{"scale_shift_norm": false, "dropout": 0.05, "residual_init": "zero_last", "max_precond_dim": 1024, "final_lr_fraction": 0.01}
Rows from block 5 of a small image flow-matching model, named by matrix and row number. Rows with one number belong to one channel. Each number is 128 + 32 x the weight over its row's rms, rounded and kept within 0 to 255. All counts start at 0. Numbers have three digits each.
After each channel's rows are labels from the 100 images, of 14848 (inputs lightly noised), where the channel reaches its highest value: "colour at peak" is the nearest of a few named colours to the mean colour under the peak. Only what is clearly more common there than usual is listed. The data: photos with spoken descriptions (Open Images, Localized Narratives). In brackets: how many of the 100.
# convs0: first 3x3 conv (model.mid.0.convs.0.weight, 128x128x3x3, each kernel summed), inputs 0-127
# convs1: second 3x3 conv (model.mid.0.convs.1.weight, 128x128x3x3, transposed, each kernel summed), outputs 0-127

convs0.104:083135116091238154113109069139132080146127117105099110116130070200075107132160097152155056161157133131139156129121125127138115166133143116180141116091079034149157140110153125089088132101137164136122235145165140166141090115128098142089088159121112094121119171179106119080130143093070117115149125114129106132098114126165145178128158180148095084167113100104136129119083110105128110107091
convs1.104:109169137134082035089143162185159102107151083103127122117093088076113127101158169153155138119107190098165118137076202137114136120084073131141109083090073135100129169198120151120166105172139098139130073121130136114126185169149173143117146112136158134143168088141104107123134160153149095143130100112101122131159190123111129108076207088095160147087136159151096168076129113080168153160132
colour at peak: white (25)

convs0.43:098125160095158148167222147129155150126141055111143092115137143123096089116094116137095161138083125142096149115107147140097159166129154139120078116150172140047161086174127146103146098139115162111084148149110132116117102103115133077157077096121115069106120146141183167126071073104109130173071119125147130174107084106097127084138075118124142114095184142120056157154078173163185186166114
convs1.43:080131118176097108166131112086110123164115130156109107086104121147134140119121129181108101137155146095116096081212140136133170122134136149129096112091080116183143181196121083126100093182118080070119158110101175190119097112135188085129109138150162122135130085143093102109132136175131120145076074107133111076160134150108081142098063155084159083097106121119128130057138122145202188173157
colour at peak: black (61)

convs0.107:106187109140118187156162137094108159171182132181127119215191096112115169138135137114131143063169137167149123116183078140147165129097129151151080143100100100102159034145187133064164177099138147147134123125146199088150096113170107139177141131146095110141145164144184095080118131135152102102133114129141135143114131137103159168154148158151065132113164079120173153136090152120182131112149
convs1.107:090104184083182165065078167128179132151078103139117135113092128131157075109104147139148070079129113143135118143124155119114101075150125118112132111140118081116115218114100113165112076133092080096102167164122045139088148105120124143178113111115169169148104119133108116164149120096138122114072074162095130114091152147138118101097155135146123202135206145154125092105157072068070101121132
colour at peak: black (35)

convs0.58:118097082120193097109144112120061110084149110100135140108129159124099154127126097149130121127156070136118130151084092096184133131137154142063151119086142102131160124108118089090127168119091114114168114104188107090195147124073153178122092125088094104107133100178100161142173021111061082088100127146158094100170135149110091154097100116134102134162140193166197117131064119102165132130125
convs1.58:100170228093111128152139119114098189080165093095152086173076104117136174132113113107086114173151094122122122139112111123188165117199170116124082121129139146071078131161119124105133119178115081132063129106101119083167116076139144152158188159081131154153143107119149126161170160155113141127081133138106167134143122051103174179145143100163104109145073136122120131148111105207103145167148
colour at peak: white (92)

convs0.116:105119109108109145121133127104118070125140168103117087129102095147129078105187132106110122193146123130126137146102076105089124117058116094148109116163184133108223090184063110087125140105088134086158124154090073088121120127133157124162154118129106062121101122169129125144076104088133140124080109096152045145181171111113110076121147170147140098099157057190135122141146125101137063153169
convs1.116:145178200137172148092133134093154141104125105145105171146131154120120109124121173152220130123190160141117178105087044114185143146129131139110085174116091097115150127082148148147103118162139129135145170145107152143114115056128100112123119166103092110153162069131151072144165110136106095122099136067089182101075075086147077110151135149056095082104117146052124092149121112115138163116120
colour at peak: grey (60)

convs0.3:084085147145119123134157117186108129136101157199101085146116130194109142119118122090083125107162144095122090125158117166150108135178164129102145179151164095188098201127191081073146128078116117127145129115138144155128115140139084090163158098113127150125116118118145104183115163116163161128071168141125070088090180127167015094087121147157118082139137108128133161091147129135210121156147
convs1.3:115078158131073129169118152129150140203175150093122150088091106097117165152124079161143100158134129077131172081112147141202115106133150124161149156174150140130072147042127124166098171111149089136131132129156122136140179129122135118150170143201114159077153145121179091097108179110142136113157082193112128163134130173110210177131071093086131179111133077112136085132123120091128109085127
colour at peak: blue (48); cyan (30)

convs0.119:104128109086148111100099190209083078170117196109176141116099136073144187102143097129114144112128151157113097160098188107135098139079199090146176104138163074145123164118096133089102170110115142137102103105073133090088118136076144093189157121115119070165164158125125137116143142124153124089084123107087134075101100112100078150124149164142129100175118064109133179117175154118150129123075
convs1.119:125113144119137159189157052132165159165158092150116102131136151182130087149066120096128119102131131142117139130175132114133161085141089141097172175103098185117096111167154116107116086118136123131065129149090121180156123097138175146136121133160144217157092091151163121156124140077099159131127099131101145177091075191123164143076117074117050158092158160108167063180107133099145133178101
colour at peak: white (26)

convs0.66:132154146110156045096121160082129107156097237140115167064120098146135104117108165137096147155186141103055134148075141088076132115116126163167130115158072116146201066159133142087113162151159161125114107109092121139092107068130123104104147131125135118155096107155114069133119107131132150141128134098151031126088096072126182142149135197163114139113153133137091106163141161139158133148127
convs1.66:127136173083136120130186135131132136188171122109207146159119068127095131081137136085171104093133166135097091140194101138147156149100098178051060168114125156102082144175196071126121121128156081182151133159122077148122119167102139086130133131121092092145140179106106089107139145116067117158155113135150101135139111174207086076137146117088076074134100111137125105109107149149143122136108
colour at peak: grey (61)

convs0.12:120187111126160117152053091095139164117174133172161145094195128072155119101141118123100156113093161165112132151152112122134116123142112132080127122095080139106096124143100062167174095156141095103117161083150146160159103119072147142154078157082129093093169082152101129107120017163124131104130123131157117149079084123097194140122119104124115040115097198130139169113105099126141168092102
convs1.12:027152155122104163129218109162148106132128126144166133136080084104075161150143183051170151136187152131149076113151153189127141152058094144126101096092088089119127109107129155095127158113130104177155090093129117158174159137146119092148194100122138128171129195186113115117137071131107108139071122145147136134148168121110110174141131167183156122154168106125080102099117112101140110153121
colour at peak: black (92)

convs0.73:156137137091112088101153139120137133030097181178178151102118099255134059135093145125126158097063103133077141100108124112100148135147094168074144129120077179089116126088109105198082157157117114136158140141146141151117172165076144120091141091126093162137158127137090119054133100164146154127120131133162074136149145072144164128150139098133138103132174103160119140128167112120155111140142
convs1.73:138128144149088200084106118132119107202140163093053126135163148162095108107101102058080147134149135106091135134116187150119105045116144112112125131146164147209113101119193153152198134138107093149155168137118114145149101116148110110203167175130103085159103094134124094181111118127112159151140117117091179105144150201116111097145153092080101159064073139129168117131126153118112098133112
colour at peak: purple (27)

convs0.70:201079128095092131147178154149117066134146125107151167126080170082142157141109098129095092135151178089106085125095095150088165125147118113127094079110149152183132096138111139118039149103113145142154043150127160084150156186131157118063187146162164142093186103176066128117105111122134145121066152101123110158119115120130132127100104112116125092111087130152098078186096120167156105096083
convs1.70:160119057133178121149168108184133128077176154172145108123132116156086133107072137168095204130096114129113159166135158144205126127086153132124216134118115106154168140179141193164137127106141072128133158117117092092094144120102097136137138140154107107141165150161132125136109094172146108139122088138216116123119109132110142108197170091142078153145083164059101165169165159157115091089111
colour at peak: grey (62)