Rows from block 10, named by matrix and row number. Rows with one number belong to one attention dimension. Each number is 200 + 20 x the weight over its row's rms, rounded and kept within 0 to 999. All counts start at 0. After the name is the row's rms in percent of the matrix's.
# v: attention query, key and value (stacked) (model.decb.0.2.attn.qkv.weight, 192x64, the v third), inputs 0-63
# proj: attention output (model.decb.0.2.attn.proj.weight, 64x64, transposed), outputs 0-63
v.0,112,174,183,195,199,196,227,196,219,203,189,189,228,198,229,197,185,234,248,209,224,207,205,212,164,211,177,229,233,204,180,199,177,186,213,203,234,201,229,181,201,183,208,229,155,200,203,222,175,170,171,197,235,212,179,203,199,216,209,214,200,181,207,175,193
v.1,132,141,223,196,190,190,216,211,189,219,191,222,190,204,213,224,204,211,192,184,215,182,219,239,179,211,178,166,210,202,215,195,186,222,197,167,215,227,183,219,200,200,234,229,181,208,218,225,216,171,210,191,195,208,226,190,198,178,163,224,196,216,185,157,193
v.2,115,194,218,198,197,220,208,227,209,195,198,213,218,204,207,161,186,160,195,216,170,214,179,211,209,226,183,206,206,185,216,231,198,226,191,185,228,187,196,195,235,208,176,227,227,204,211,229,160,199,152,229,200,169,185,232,201,205,184,190,220,176,217,225,197
v.3,114,203,235,177,219,184,217,190,184,230,198,236,196,186,202,201,220,191,196,189,219,221,227,217,240,216,180,193,168,208,213,200,229,159,217,186,182,208,247,188,196,198,192,209,178,172,185,166,228,195,165,228,200,198,228,187,207,196,217,195,170,205,221,199,194
v.4,113,209,161,207,165,237,214,203,239,197,179,199,179,206,201,194,228,178,220,224,205,203,186,205,207,194,230,165,201,196,179,232,254,221,209,191,184,194,191,213,179,209,207,194,179,226,206,208,201,200,213,219,168,238,204,207,197,194,192,164,190,177,201,237,214
v.5,114,169,172,168,179,190,175,227,202,180,160,189,205,216,209,171,242,175,193,199,178,202,211,183,204,221,201,225,198,230,202,237,207,189,194,186,247,212,198,192,185,218,190,191,197,190,212,214,193,212,187,189,243,165,214,170,225,199,198,204,216,176,179,193,180
v.6,105,212,195,184,209,208,214,195,189,203,222,225,165,166,220,190,228,212,189,204,188,188,182,216,185,214,226,207,231,194,179,191,174,237,194,232,210,237,182,251,224,180,200,181,188,171,202,204,201,210,189,219,236,196,188,188,180,219,222,228,177,221,227,194,219
v.28,122,172,166,207,208,211,210,193,162,192,193,179,233,152,203,208,224,208,203,207,218,190,186,222,212,208,172,239,183,193,233,204,198,206,203,216,205,198,183,234,200,203,177,210,172,196,191,215,155,178,184,193,213,229,243,203,203,207,194,195,196,240,207,227,180
v.29,114,190,226,222,166,178,204,179,216,219,200,193,226,219,196,227,225,228,230,208,180,215,214,193,158,205,191,208,193,181,237,201,187,190,247,210,184,167,193,212,202,217,199,174,225,197,237,199,202,185,193,192,238,170,227,191,207,207,193,183,205,195,196,180,239
v.30,122,192,213,186,227,203,218,203,199,198,179,175,230,213,186,172,236,200,197,181,215,222,201,197,240,210,200,202,191,174,226,192,199,207,214,179,211,183,204,187,244,186,167,217,153,219,188,181,220,227,214,165,188,185,185,197,160,200,222,221,177,217,204,188,169
v.31,100,243,190,179,198,173,198,238,196,232,212,199,187,205,175,217,198,201,211,214,192,171,207,210,211,209,222,225,206,219,188,201,144,213,199,195,194,183,165,189,173,173,211,196,231,192,221,204,186,258,192,195,232,179,173,196,186,197,214,193,191,215,200,214,226
v.32,079,214,190,206,202,196,170,227,217,195,187,182,213,208,199,179,238,176,205,257,203,200,175,185,230,206,234,198,204,200,226,221,220,202,198,189,208,188,162,182,195,212,179,187,214,181,204,201,185,210,172,195,171,180,233,180,191,204,184,257,189,177,199,180,180
v.33,083,210,208,209,203,197,187,150,175,192,165,204,207,233,197,214,186,186,187,202,200,199,216,233,218,190,204,177,167,195,202,190,229,167,229,187,198,166,222,184,183,210,214,239,193,193,226,187,227,211,233,207,157,188,217,196,190,204,189,170,173,184,175,200,183
v.34,086,195,154,176,194,193,195,185,203,205,195,204,224,189,233,189,215,179,182,199,213,170,201,254,200,227,200,191,208,211,232,241,230,211,215,206,201,187,186,203,174,220,232,187,200,191,188,187,169,162,198,201,202,207,198,191,204,193,189,196,184,260,227,210,188
v.35,083,211,206,174,236,219,184,191,197,207,217,218,187,216,202,177,221,194,201,206,224,216,186,165,199,197,216,216,193,205,219,206,193,200,248,233,190,184,202,208,193,197,189,194,245,229,213,213,211,230,205,179,192,171,158,200,233,212,242,217,177,219,192,239,191
v.36,082,242,216,177,197,189,186,214,168,215,220,220,151,196,166,195,167,201,210,213,212,219,203,202,194,213,237,174,189,207,182,193,233,201,190,220,199,186,176,206,199,211,218,206,167,186,179,213,204,183,190,165,222,236,226,205,218,200,159,212,199,188,224,219,213
v.37,088,251,186,186,189,220,192,214,185,189,188,220,216,192,186,182,203,173,166,211,195,193,176,162,220,205,196,181,213,217,185,177,159,186,216,193,192,224,214,172,167,207,185,190,186,189,185,257,185,186,179,180,233,205,188,222,208,182,224,220,192,207,218,202,194
v.38,075,202,189,191,199,181,167,204,214,201,148,220,197,217,183,187,201,200,151,190,185,211,229,201,214,186,219,223,208,224,211,183,197,190,203,231,199,213,213,162,193,223,173,209,168,209,205,195,193,179,213,206,218,200,198,204,208,218,184,261,214,233,221,175,224
v.39,087,184,207,237,184,221,200,206,246,226,154,210,224,203,187,197,190,233,236,214,175,181,228,198,212,186,224,206,176,180,223,226,196,208,186,202,198,217,181,229,173,204,208,227,198,196,205,220,181,203,215,175,196,166,238,201,226,225,181,198,205,192,191,215,210
v.40,091,189,195,184,203,235,203,221,209,204,172,165,186,186,223,221,164,187,219,172,196,206,189,202,167,203,196,174,226,185,211,231,209,215,209,214,208,164,177,206,219,201,169,224,230,190,221,246,201,225,183,194,189,254,215,202,188,194,200,170,200,200,204,183,205
v.41,074,204,176,157,162,182,212,190,211,190,190,193,209,195,208,164,193,196,226,205,214,213,170,190,192,189,199,206,200,196,165,236,253,205,187,226,168,180,220,181,222,191,173,180,201,173,194,209,181,227,185,216,209,198,190,203,203,176,220,180,191,177,190,218,243
v.42,090,199,200,175,215,209,183,196,183,201,256,214,192,180,213,193,220,184,209,203,193,230,212,208,203,234,172,238,178,202,233,208,194,169,195,181,222,207,186,205,204,174,201,199,219,192,199,179,162,207,167,188,226,211,241,164,188,197,183,209,198,190,194,197,152
v.43,087,266,210,206,191,212,204,221,216,227,182,177,236,195,224,218,184,188,200,220,184,204,166,218,202,177,189,226,197,208,218,193,222,216,197,184,233,235,174,184,203,195,196,184,217,201,164,184,231,219,191,162,204,185,192,189,199,219,202,207,197,182,172,224,216
v.44,079,187,180,203,190,256,157,190,214,192,188,188,154,183,217,219,249,176,188,197,180,229,195,218,218,192,193,200,171,200,187,189,209,224,196,203,175,214,174,219,186,207,162,179,206,188,184,221,198,198,217,238,208,194,226,223,195,199,225,186,208,205,211,209,194
v.45,084,201,182,227,182,163,165,193,226,240,228,203,194,205,169,212,209,222,195,194,175,211,185,173,175,189,222,212,185,185,168,195,175,165,180,201,182,182,199,185,193,222,155,179,210,190,189,171,188,222,197,201,220,180,203,202,206,174,187,186,199,199,218,179,240
v.46,076,220,227,236,190,208,224,221,217,212,226,221,204,192,165,196,215,182,212,170,164,187,183,172,178,201,214,167,232,214,187,225,195,199,168,205,179,202,207,183,200,163,216,215,167,229,201,170,149,208,206,206,193,192,201,188,182,210,183,200,187,185,191,215,185
v.47,082,197,174,203,175,184,194,187,230,223,194,172,209,207,204,172,220,215,222,217,205,229,207,175,211,168,200,201,179,183,188,181,201,198,221,200,217,163,237,211,189,195,216,175,198,192,240,185,176,185,196,211,217,230,210,167,213,218,215,210,218,152,237,217,218
v.48,094,219,205,194,222,223,171,206,201,199,140,215,172,207,212,205,221,192,172,195,203,185,201,220,205,195,188,189,174,160,208,232,196,219,169,219,177,193,197,184,190,201,219,202,195,235,196,220,199,181,195,222,154,223,176,162,182,177,200,171,206,209,193,206,173
v.49,095,197,194,218,197,181,193,208,211,211,209,199,168,166,206,197,199,208,174,214,196,175,208,246,162,189,173,207,206,207,174,207,196,207,206,237,200,210,214,158,222,200,212,155,212,171,197,197,192,197,149,203,216,220,205,185,206,207,223,222,232,201,205,240,227
v.50,068,187,239,203,199,225,218,192,192,223,180,216,217,224,198,138,210,193,234,210,174,214,201,185,200,188,196,210,219,226,205,161,170,201,194,223,215,174,227,208,214,200,161,228,222,212,178,172,197,195,190,186,232,175,193,180,188,214,201,198,223,185,222,208,196
v.51,096,230,192,179,206,179,198,198,216,187,169,209,172,220,143,153,179,195,179,203,200,235,198,192,222,197,208,212,214,194,147,202,208,205,180,204,223,188,198,197,191,199,180,176,223,182,191,201,233,197,189,255,181,208,223,193,187,195,216,219,197,195,221,196,204
v.52,080,209,184,202,198,204,205,215,180,190,198,204,193,160,209,223,178,169,187,171,229,225,242,193,227,182,207,240,191,182,160,181,205,195,183,166,189,202,173,209,158,181,190,207,187,191,209,245,181,179,231,205,202,218,210,178,187,213,212,201,192,209,215,211,226
v.53,094,201,201,205,176,190,201,178,206,202,198,195,188,219,215,226,178,218,200,215,240,223,220,174,152,231,195,197,204,222,218,234,219,191,193,194,195,210,163,208,193,193,219,197,208,202,212,170,241,217,191,182,219,184,236,187,167,208,198,155,188,204,231,178,224
v.54,080,175,193,199,184,228,216,190,200,181,196,201,235,227,169,205,186,213,160,179,168,227,231,194,244,168,176,190,207,201,207,212,212,213,209,197,209,213,225,219,195,209,223,167,178,197,183,177,211,184,176,185,227,175,156,191,175,227,206,202,209,204,214,194,216
v.55,084,201,226,195,202,196,232,216,205,210,192,178,192,203,187,200,211,192,201,200,228,230,200,175,180,211,161,155,164,194,188,211,173,178,212,180,232,224,224,214,228,228,196,206,193,224,199,185,196,150,185,233,213,210,159,222,202,191,189,194,192,195,176,209,173
v.56,087,174,188,176,224,162,212,156,196,223,219,212,190,194,222,197,200,222,221,176,195,230,182,189,195,203,191,203,214,229,181,176,216,194,231,221,217,211,244,213,219,177,185,191,174,189,199,209,218,175,217,178,237,199,196,170,189,230,191,212,165,217,211,189,211
v.57,078,214,165,190,215,193,189,210,248,217,178,211,215,181,217,138,203,199,166,216,210,219,208,179,187,218,185,196,205,212,194,224,211,190,184,181,205,216,186,195,229,209,198,182,167,182,190,204,190,195,208,209,169,179,230,238,175,187,211,171,215,184,224,179,181
v.58,070,217,228,211,218,183,230,207,184,187,175,215,208,181,165,190,174,234,212,227,184,213,171,161,176,229,193,213,211,216,222,207,187,204,210,221,211,184,219,193,160,212,175,210,201,187,196,185,219,180,164,186,200,244,196,185,196,205,199,201,193,181,189,236,167
v.59,096,182,201,225,193,174,209,148,174,198,197,204,228,218,202,211,185,214,213,246,206,212,180,191,198,229,157,205,203,154,181,186,218,183,208,180,204,205,209,194,201,198,181,213,180,192,214,200,196,214,178,183,213,211,256,209,194,224,207,191,170,190,205,237,179
v.60,089,188,176,216,200,170,202,201,200,199,209,205,228,185,191,218,215,193,192,206,215,206,220,156,243,197,208,202,196,219,210,193,199,193,203,192,172,173,199,177,194,181,194,161,232,233,194,175,211,208,194,228,213,162,220,198,235,165,224,158,187,220,202,212,238
v.61,078,172,218,223,176,170,185,190,196,188,198,216,193,194,219,196,227,196,189,186,174,208,217,217,194,220,217,176,199,189,197,211,182,207,220,206,214,213,195,208,213,197,186,187,164,184,234,240,222,186,181,242,222,169,221,198,179,166,168,152,196,186,214,163,198
v.62,088,221,219,207,214,203,190,195,193,223,192,157,190,206,167,224,220,198,225,222,189,208,209,234,204,187,201,221,193,156,209,171,233,207,181,198,200,192,186,205,214,189,177,193,177,226,215,220,175,195,237,186,213,217,173,163,214,162,223,187,227,208,193,208,166
v.63,079,231,178,208,196,204,212,190,169,188,185,173,231,208,189,218,172,185,200,197,215,224,219,192,231,179,196,202,142,187,226,198,168,175,215,236,224,158,189,220,197,213,214,201,195,192,197,180,194,165,210,220,229,203,207,202,224,189,201,200,189,167,215,220,217
proj.0,109,203,232,195,205,162,202,196,197,204,224,238,197,213,195,182,244,176,167,213,209,190,190,172,236,208,189,165,204,202,198,202,201,252,195,211,184,226,208,217,191,201,200,194,243,198,186,178,237,224,206,185,198,239,213,226,219,192,207,173,197,214,205,209,195
proj.1,121,248,200,215,208,207,189,203,218,184,190,178,225,160,195,190,189,196,213,226,216,202,198,180,177,204,207,205,209,204,196,208,235,206,181,196,158,221,223,180,208,199,173,209,200,162,182,177,198,213,216,238,218,218,179,202,206,224,229,153,224,178,207,218,172
proj.2,104,183,177,196,170,179,195,156,177,221,195,170,196,179,184,210,189,204,202,186,207,175,206,208,197,212,243,171,191,191,181,185,203,205,253,218,142,188,189,215,189,209,213,194,195,182,186,227,238,219,211,190,197,212,219,174,216,197,200,217,184,214,193,172,184
proj.3,110,166,178,186,208,179,177,199,192,174,204,195,221,208,224,205,186,198,215,189,164,209,190,162,165,191,222,194,223,208,171,199,202,215,182,202,228,163,168,188,199,205,228,204,208,247,232,208,193,226,242,201,207,220,194,185,200,207,193,231,236,198,196,202,219
proj.4,106,214,191,165,197,152,198,191,164,196,197,191,213,210,209,200,182,204,186,206,209,209,204,241,195,200,168,247,160,212,209,207,176,213,213,184,198,185,193,191,235,195,196,190,235,173,217,224,204,219,217,210,217,175,199,217,188,232,191,213,165,234,198,173,187
proj.5,104,236,212,220,198,180,236,172,234,241,218,178,211,166,210,222,169,192,189,193,221,210,206,203,225,182,201,187,193,170,201,163,209,208,203,224,164,176,167,198,207,187,217,188,195,232,218,200,195,191,215,231,173,212,202,199,174,192,164,200,185,201,196,210,213
proj.6,104,166,223,200,182,186,197,208,201,207,219,192,239,193,162,199,163,186,219,193,188,199,211,194,209,206,186,188,213,192,177,191,214,163,252,164,211,195,236,148,200,225,205,221,211,208,186,204,214,216,195,185,181,219,202,236,213,204,224,192,206,212,189,229,184
proj.28,104,205,220,213,196,195,194,169,235,209,194,224,183,251,208,173,177,215,202,209,200,183,211,175,221,220,217,171,202,209,169,215,161,190,200,202,192,178,214,157,201,181,224,219,223,199,211,228,214,182,227,208,203,158,191,192,232,192,206,224,200,172,216,183,197
proj.29,112,199,177,227,216,205,181,165,187,199,235,202,193,197,218,174,198,185,190,204,240,178,195,187,223,198,200,172,198,213,179,217,219,192,168,218,215,210,178,185,209,164,219,227,187,200,159,187,207,181,212,191,166,200,213,183,189,186,212,237,191,242,201,244,196
proj.30,106,212,152,195,166,177,194,185,206,211,202,212,186,176,194,186,190,174,205,199,163,194,205,206,162,175,201,202,199,218,203,191,182,170,182,237,201,200,218,211,140,221,218,170,233,226,200,230,176,186,207,194,209,213,199,205,217,220,208,179,231,198,203,199,224
proj.31,088,176,195,222,185,229,206,145,230,190,207,205,192,182,191,195,234,184,183,214,178,221,194,199,196,202,191,192,164,214,206,191,246,207,226,209,250,192,232,193,233,226,183,201,207,196,170,194,210,170,200,183,187,194,214,191,203,180,179,231,206,211,174,188,205
proj.32,086,199,183,168,185,211,174,237,236,165,206,225,181,212,211,224,207,194,237,164,199,208,201,210,200,224,209,205,220,224,213,225,211,196,182,183,209,224,226,203,183,180,233,235,186,223,190,193,203,190,200,217,192,194,199,219,214,234,229,170,206,185,182,239,198
proj.33,077,173,193,202,223,188,220,227,225,201,199,195,176,210,198,198,209,178,206,199,194,185,227,166,186,212,143,188,198,164,231,177,206,218,214,179,184,224,197,193,181,208,188,193,198,182,185,195,203,219,184,197,230,229,228,229,222,143,179,206,200,196,179,218,179
proj.34,098,212,192,221,162,200,209,185,181,206,216,201,202,176,234,178,197,206,203,189,211,211,210,167,232,199,216,209,198,181,191,204,208,193,205,245,236,208,220,206,206,209,230,213,169,250,214,211,208,226,174,175,220,210,186,167,177,230,192,217,212,158,198,213,216
proj.35,089,210,217,193,210,199,221,258,203,187,226,186,175,178,223,181,173,204,211,210,191,182,224,179,199,233,188,186,167,183,169,163,209,205,171,166,188,201,188,190,203,193,194,241,198,181,193,203,190,191,214,250,198,189,196,209,212,192,213,168,187,189,200,219,172
proj.36,097,205,159,253,200,190,198,156,208,190,190,222,204,220,224,182,202,202,157,222,178,216,177,201,215,231,162,197,206,206,255,202,179,206,224,201,180,189,180,205,187,192,206,225,215,211,200,205,215,169,185,170,199,186,204,222,214,181,196,200,200,214,179,184,194
proj.37,093,216,190,213,189,188,217,176,201,186,211,198,201,173,200,186,226,241,225,203,216,232,201,228,195,204,185,245,183,184,198,219,215,204,191,235,177,171,186,182,215,214,221,220,176,211,226,182,208,203,222,228,176,206,170,178,150,214,181,207,198,163,203,210,195
proj.38,085,229,180,174,219,216,172,214,215,157,178,178,185,194,219,228,169,170,236,164,215,206,178,221,158,210,216,232,212,180,207,208,200,213,223,197,227,200,197,217,205,198,204,191,195,187,203,226,178,204,198,186,208,200,187,182,157,206,183,231,173,186,195,209,195
proj.39,098,196,184,175,226,191,187,237,183,166,213,210,168,169,240,211,217,196,215,211,187,205,184,221,215,205,212,180,219,211,198,153,205,208,171,195,220,192,207,206,232,189,183,193,209,193,179,180,200,196,201,196,210,180,200,167,202,184,237,203,180,211,179,252,233
proj.40,102,194,230,232,199,197,158,207,202,222,143,230,196,199,207,210,218,210,198,176,198,190,206,205,179,178,212,211,197,239,188,190,179,180,191,182,226,199,216,204,183,165,227,202,185,190,198,168,182,177,215,247,204,228,177,210,211,187,236,191,190,191,193,185,181
proj.41,081,211,218,189,195,239,201,228,229,204,181,250,196,179,212,207,241,209,208,182,205,188,202,179,188,220,205,200,188,204,163,173,191,171,202,203,229,225,202,180,194,199,211,188,187,197,180,217,220,196,216,231,259,198,200,195,233,240,201,209,197,205,209,175,184
proj.42,105,212,183,223,164,195,210,214,203,193,205,204,193,216,218,204,199,230,218,201,218,174,213,237,181,193,176,177,187,212,219,210,213,201,227,160,192,186,208,217,216,212,232,181,206,194,187,209,223,193,210,191,188,184,176,245,215,209,241,168,213,228,186,211,145
proj.43,088,202,183,204,220,203,192,207,205,178,186,256,187,192,179,216,215,233,202,195,198,183,162,185,211,151,190,183,214,208,178,214,176,213,180,216,205,199,206,210,197,160,198,229,197,193,174,202,214,207,187,215,205,157,242,180,169,209,223,173,186,215,213,218,185
proj.44,084,202,160,210,184,240,208,183,198,204,230,201,237,207,214,201,204,219,222,229,219,206,201,200,213,201,174,192,193,196,204,208,208,223,165,233,201,192,228,224,225,237,222,192,180,189,181,176,219,182,198,159,192,230,199,225,209,200,242,181,209,189,222,229,197
proj.45,100,219,196,174,183,199,178,230,170,186,199,184,222,197,201,180,165,177,203,175,186,181,199,204,177,186,232,192,225,198,177,214,191,232,161,176,171,169,221,216,183,233,210,179,176,187,211,232,203,200,199,206,220,180,197,218,224,233,188,178,203,176,205,175,185
proj.46,078,180,212,174,204,189,179,185,176,206,210,202,181,194,210,206,211,240,230,207,190,214,222,168,198,210,188,213,184,196,235,182,199,158,212,205,223,191,177,198,159,253,174,192,189,164,229,216,220,176,205,218,178,194,186,204,186,232,205,200,179,172,213,207,203
proj.47,096,217,190,198,207,250,197,192,236,187,212,177,182,186,213,215,162,193,210,167,202,214,180,173,209,230,198,179,235,198,228,198,213,198,165,206,220,187,182,179,176,215,211,213,193,224,207,204,192,181,215,209,209,181,224,221,246,233,206,188,186,200,162,191,209
proj.48,114,192,218,201,206,186,186,176,223,196,216,184,185,197,197,195,183,187,226,177,186,175,221,151,246,222,167,193,204,193,213,160,201,195,232,194,229,182,195,186,200,203,209,209,198,167,186,180,192,179,229,202,187,208,248,203,213,198,184,226,177,195,163,227,205
proj.49,095,202,234,210,167,215,209,195,229,173,196,198,230,224,220,193,208,192,162,192,188,237,215,183,181,192,191,199,199,232,229,186,197,205,222,223,174,215,225,193,198,201,251,193,195,187,202,237,193,175,182,192,211,203,181,221,218,204,204,162,161,191,218,175,185
proj.50,094,230,219,173,202,224,184,209,192,201,214,198,181,199,198,228,204,233,236,203,218,202,200,218,182,175,156,199,194,226,219,193,214,192,171,170,218,244,214,210,200,199,198,199,213,203,171,176,204,209,220,226,213,184,184,213,209,200,240,218,171,192,171,201,152
proj.51,098,217,185,212,177,211,191,150,197,196,222,212,199,258,222,181,215,204,218,199,209,167,188,174,207,214,210,211,195,201,245,201,194,251,201,216,172,218,201,202,210,217,239,202,226,201,183,210,198,176,196,162,196,207,178,184,212,210,183,201,218,174,188,187,192
proj.52,101,216,184,211,221,166,213,169,201,193,207,206,234,198,187,207,188,170,167,234,179,177,193,205,159,196,203,184,196,201,221,208,194,247,195,232,210,167,169,203,221,188,211,205,191,194,168,194,215,203,189,164,174,223,167,198,172,211,197,214,228,206,213,221,210
proj.53,094,197,203,207,202,213,222,226,184,200,192,192,201,208,217,182,197,190,200,207,175,188,185,225,182,192,223,226,184,226,175,198,165,220,205,165,193,171,228,177,208,195,212,202,194,201,211,244,219,172,187,201,231,201,169,227,243,187,243,215,199,205,205,174,153
proj.54,096,205,215,220,203,207,222,175,183,208,200,196,176,219,211,205,170,225,248,185,196,188,203,153,209,234,183,204,179,191,189,194,218,190,198,189,218,207,232,204,185,200,203,192,211,186,237,193,171,194,234,213,217,180,253,187,190,184,176,237,222,183,183,184,210
proj.55,092,207,242,193,182,206,235,174,213,213,181,220,182,221,188,182,180,219,214,192,164,217,164,218,201,211,187,236,146,185,215,186,195,179,219,186,202,211,184,220,206,198,149,203,219,197,178,193,192,225,207,205,178,188,186,219,205,190,198,191,172,210,201,165,186
proj.56,088,214,191,196,185,223,206,197,214,185,174,168,189,224,178,199,175,227,194,203,190,196,190,238,213,188,183,208,161,194,199,183,215,226,177,211,183,196,134,200,217,179,180,215,207,188,223,215,229,168,183,207,218,198,191,202,213,230,183,237,205,216,201,190,161
proj.57,088,233,204,195,201,191,188,228,251,211,230,189,197,202,198,218,211,195,223,179,188,207,182,226,185,211,198,217,222,181,229,210,221,178,203,189,207,184,193,154,225,228,210,177,234,217,169,199,187,163,172,211,192,220,188,222,230,191,210,204,198,224,176,219,176
proj.58,101,199,196,188,171,195,208,185,183,187,187,184,187,184,199,194,214,207,190,181,216,218,204,198,205,163,183,211,176,220,236,189,236,190,217,200,170,204,237,225,219,178,212,222,211,204,180,240,216,224,208,199,185,203,168,219,211,196,242,174,160,200,173,223,164
proj.59,089,192,241,218,185,215,212,203,196,171,170,202,183,160,174,199,220,229,214,217,180,204,203,224,190,165,222,210,192,157,189,195,171,213,213,175,178,203,200,238,206,203,213,229,183,233,204,244,218,212,197,218,192,217,176,203,181,213,201,183,210,169,205,199,191
proj.60,104,228,206,212,199,201,212,233,203,211,204,192,194,165,198,218,172,180,196,219,220,177,207,216,181,243,229,194,192,177,180,192,196,200,195,160,213,219,214,198,191,213,189,183,176,171,206,234,212,214,211,212,179,232,174,217,188,243,228,158,203,181,218,196,173
proj.61,095,201,188,205,205,206,207,231,191,200,188,184,207,232,200,186,227,176,200,203,209,225,238,242,187,216,171,230,197,214,192,183,179,212,179,178,213,205,209,211,192,214,223,186,192,150,192,202,202,218,182,204,201,236,172,218,231,226,204,205,195,161,154,178,185
proj.62,093,206,177,235,192,221,185,238,180,199,203,200,221,205,205,181,170,224,168,192,193,213,197,161,225,209,178,169,222,203,198,207,207,203,224,179,219,186,187,224,183,219,185,233,207,155,192,192,234,219,201,211,208,220,238,194,169,221,214,200,210,231,222,198,209
proj.63,112,222,166,234,187,193,223,214,224,206,210,181,181,185,174,214,188,203,201,191,225,221,188,241,157,180,201,216,188,229,230,214,217,181,204,188,193,205,228,215,220,206,221,188,168,202,181,216,215,195,228,201,208,213,162,215,176,220,220,171,212,206,185,209,163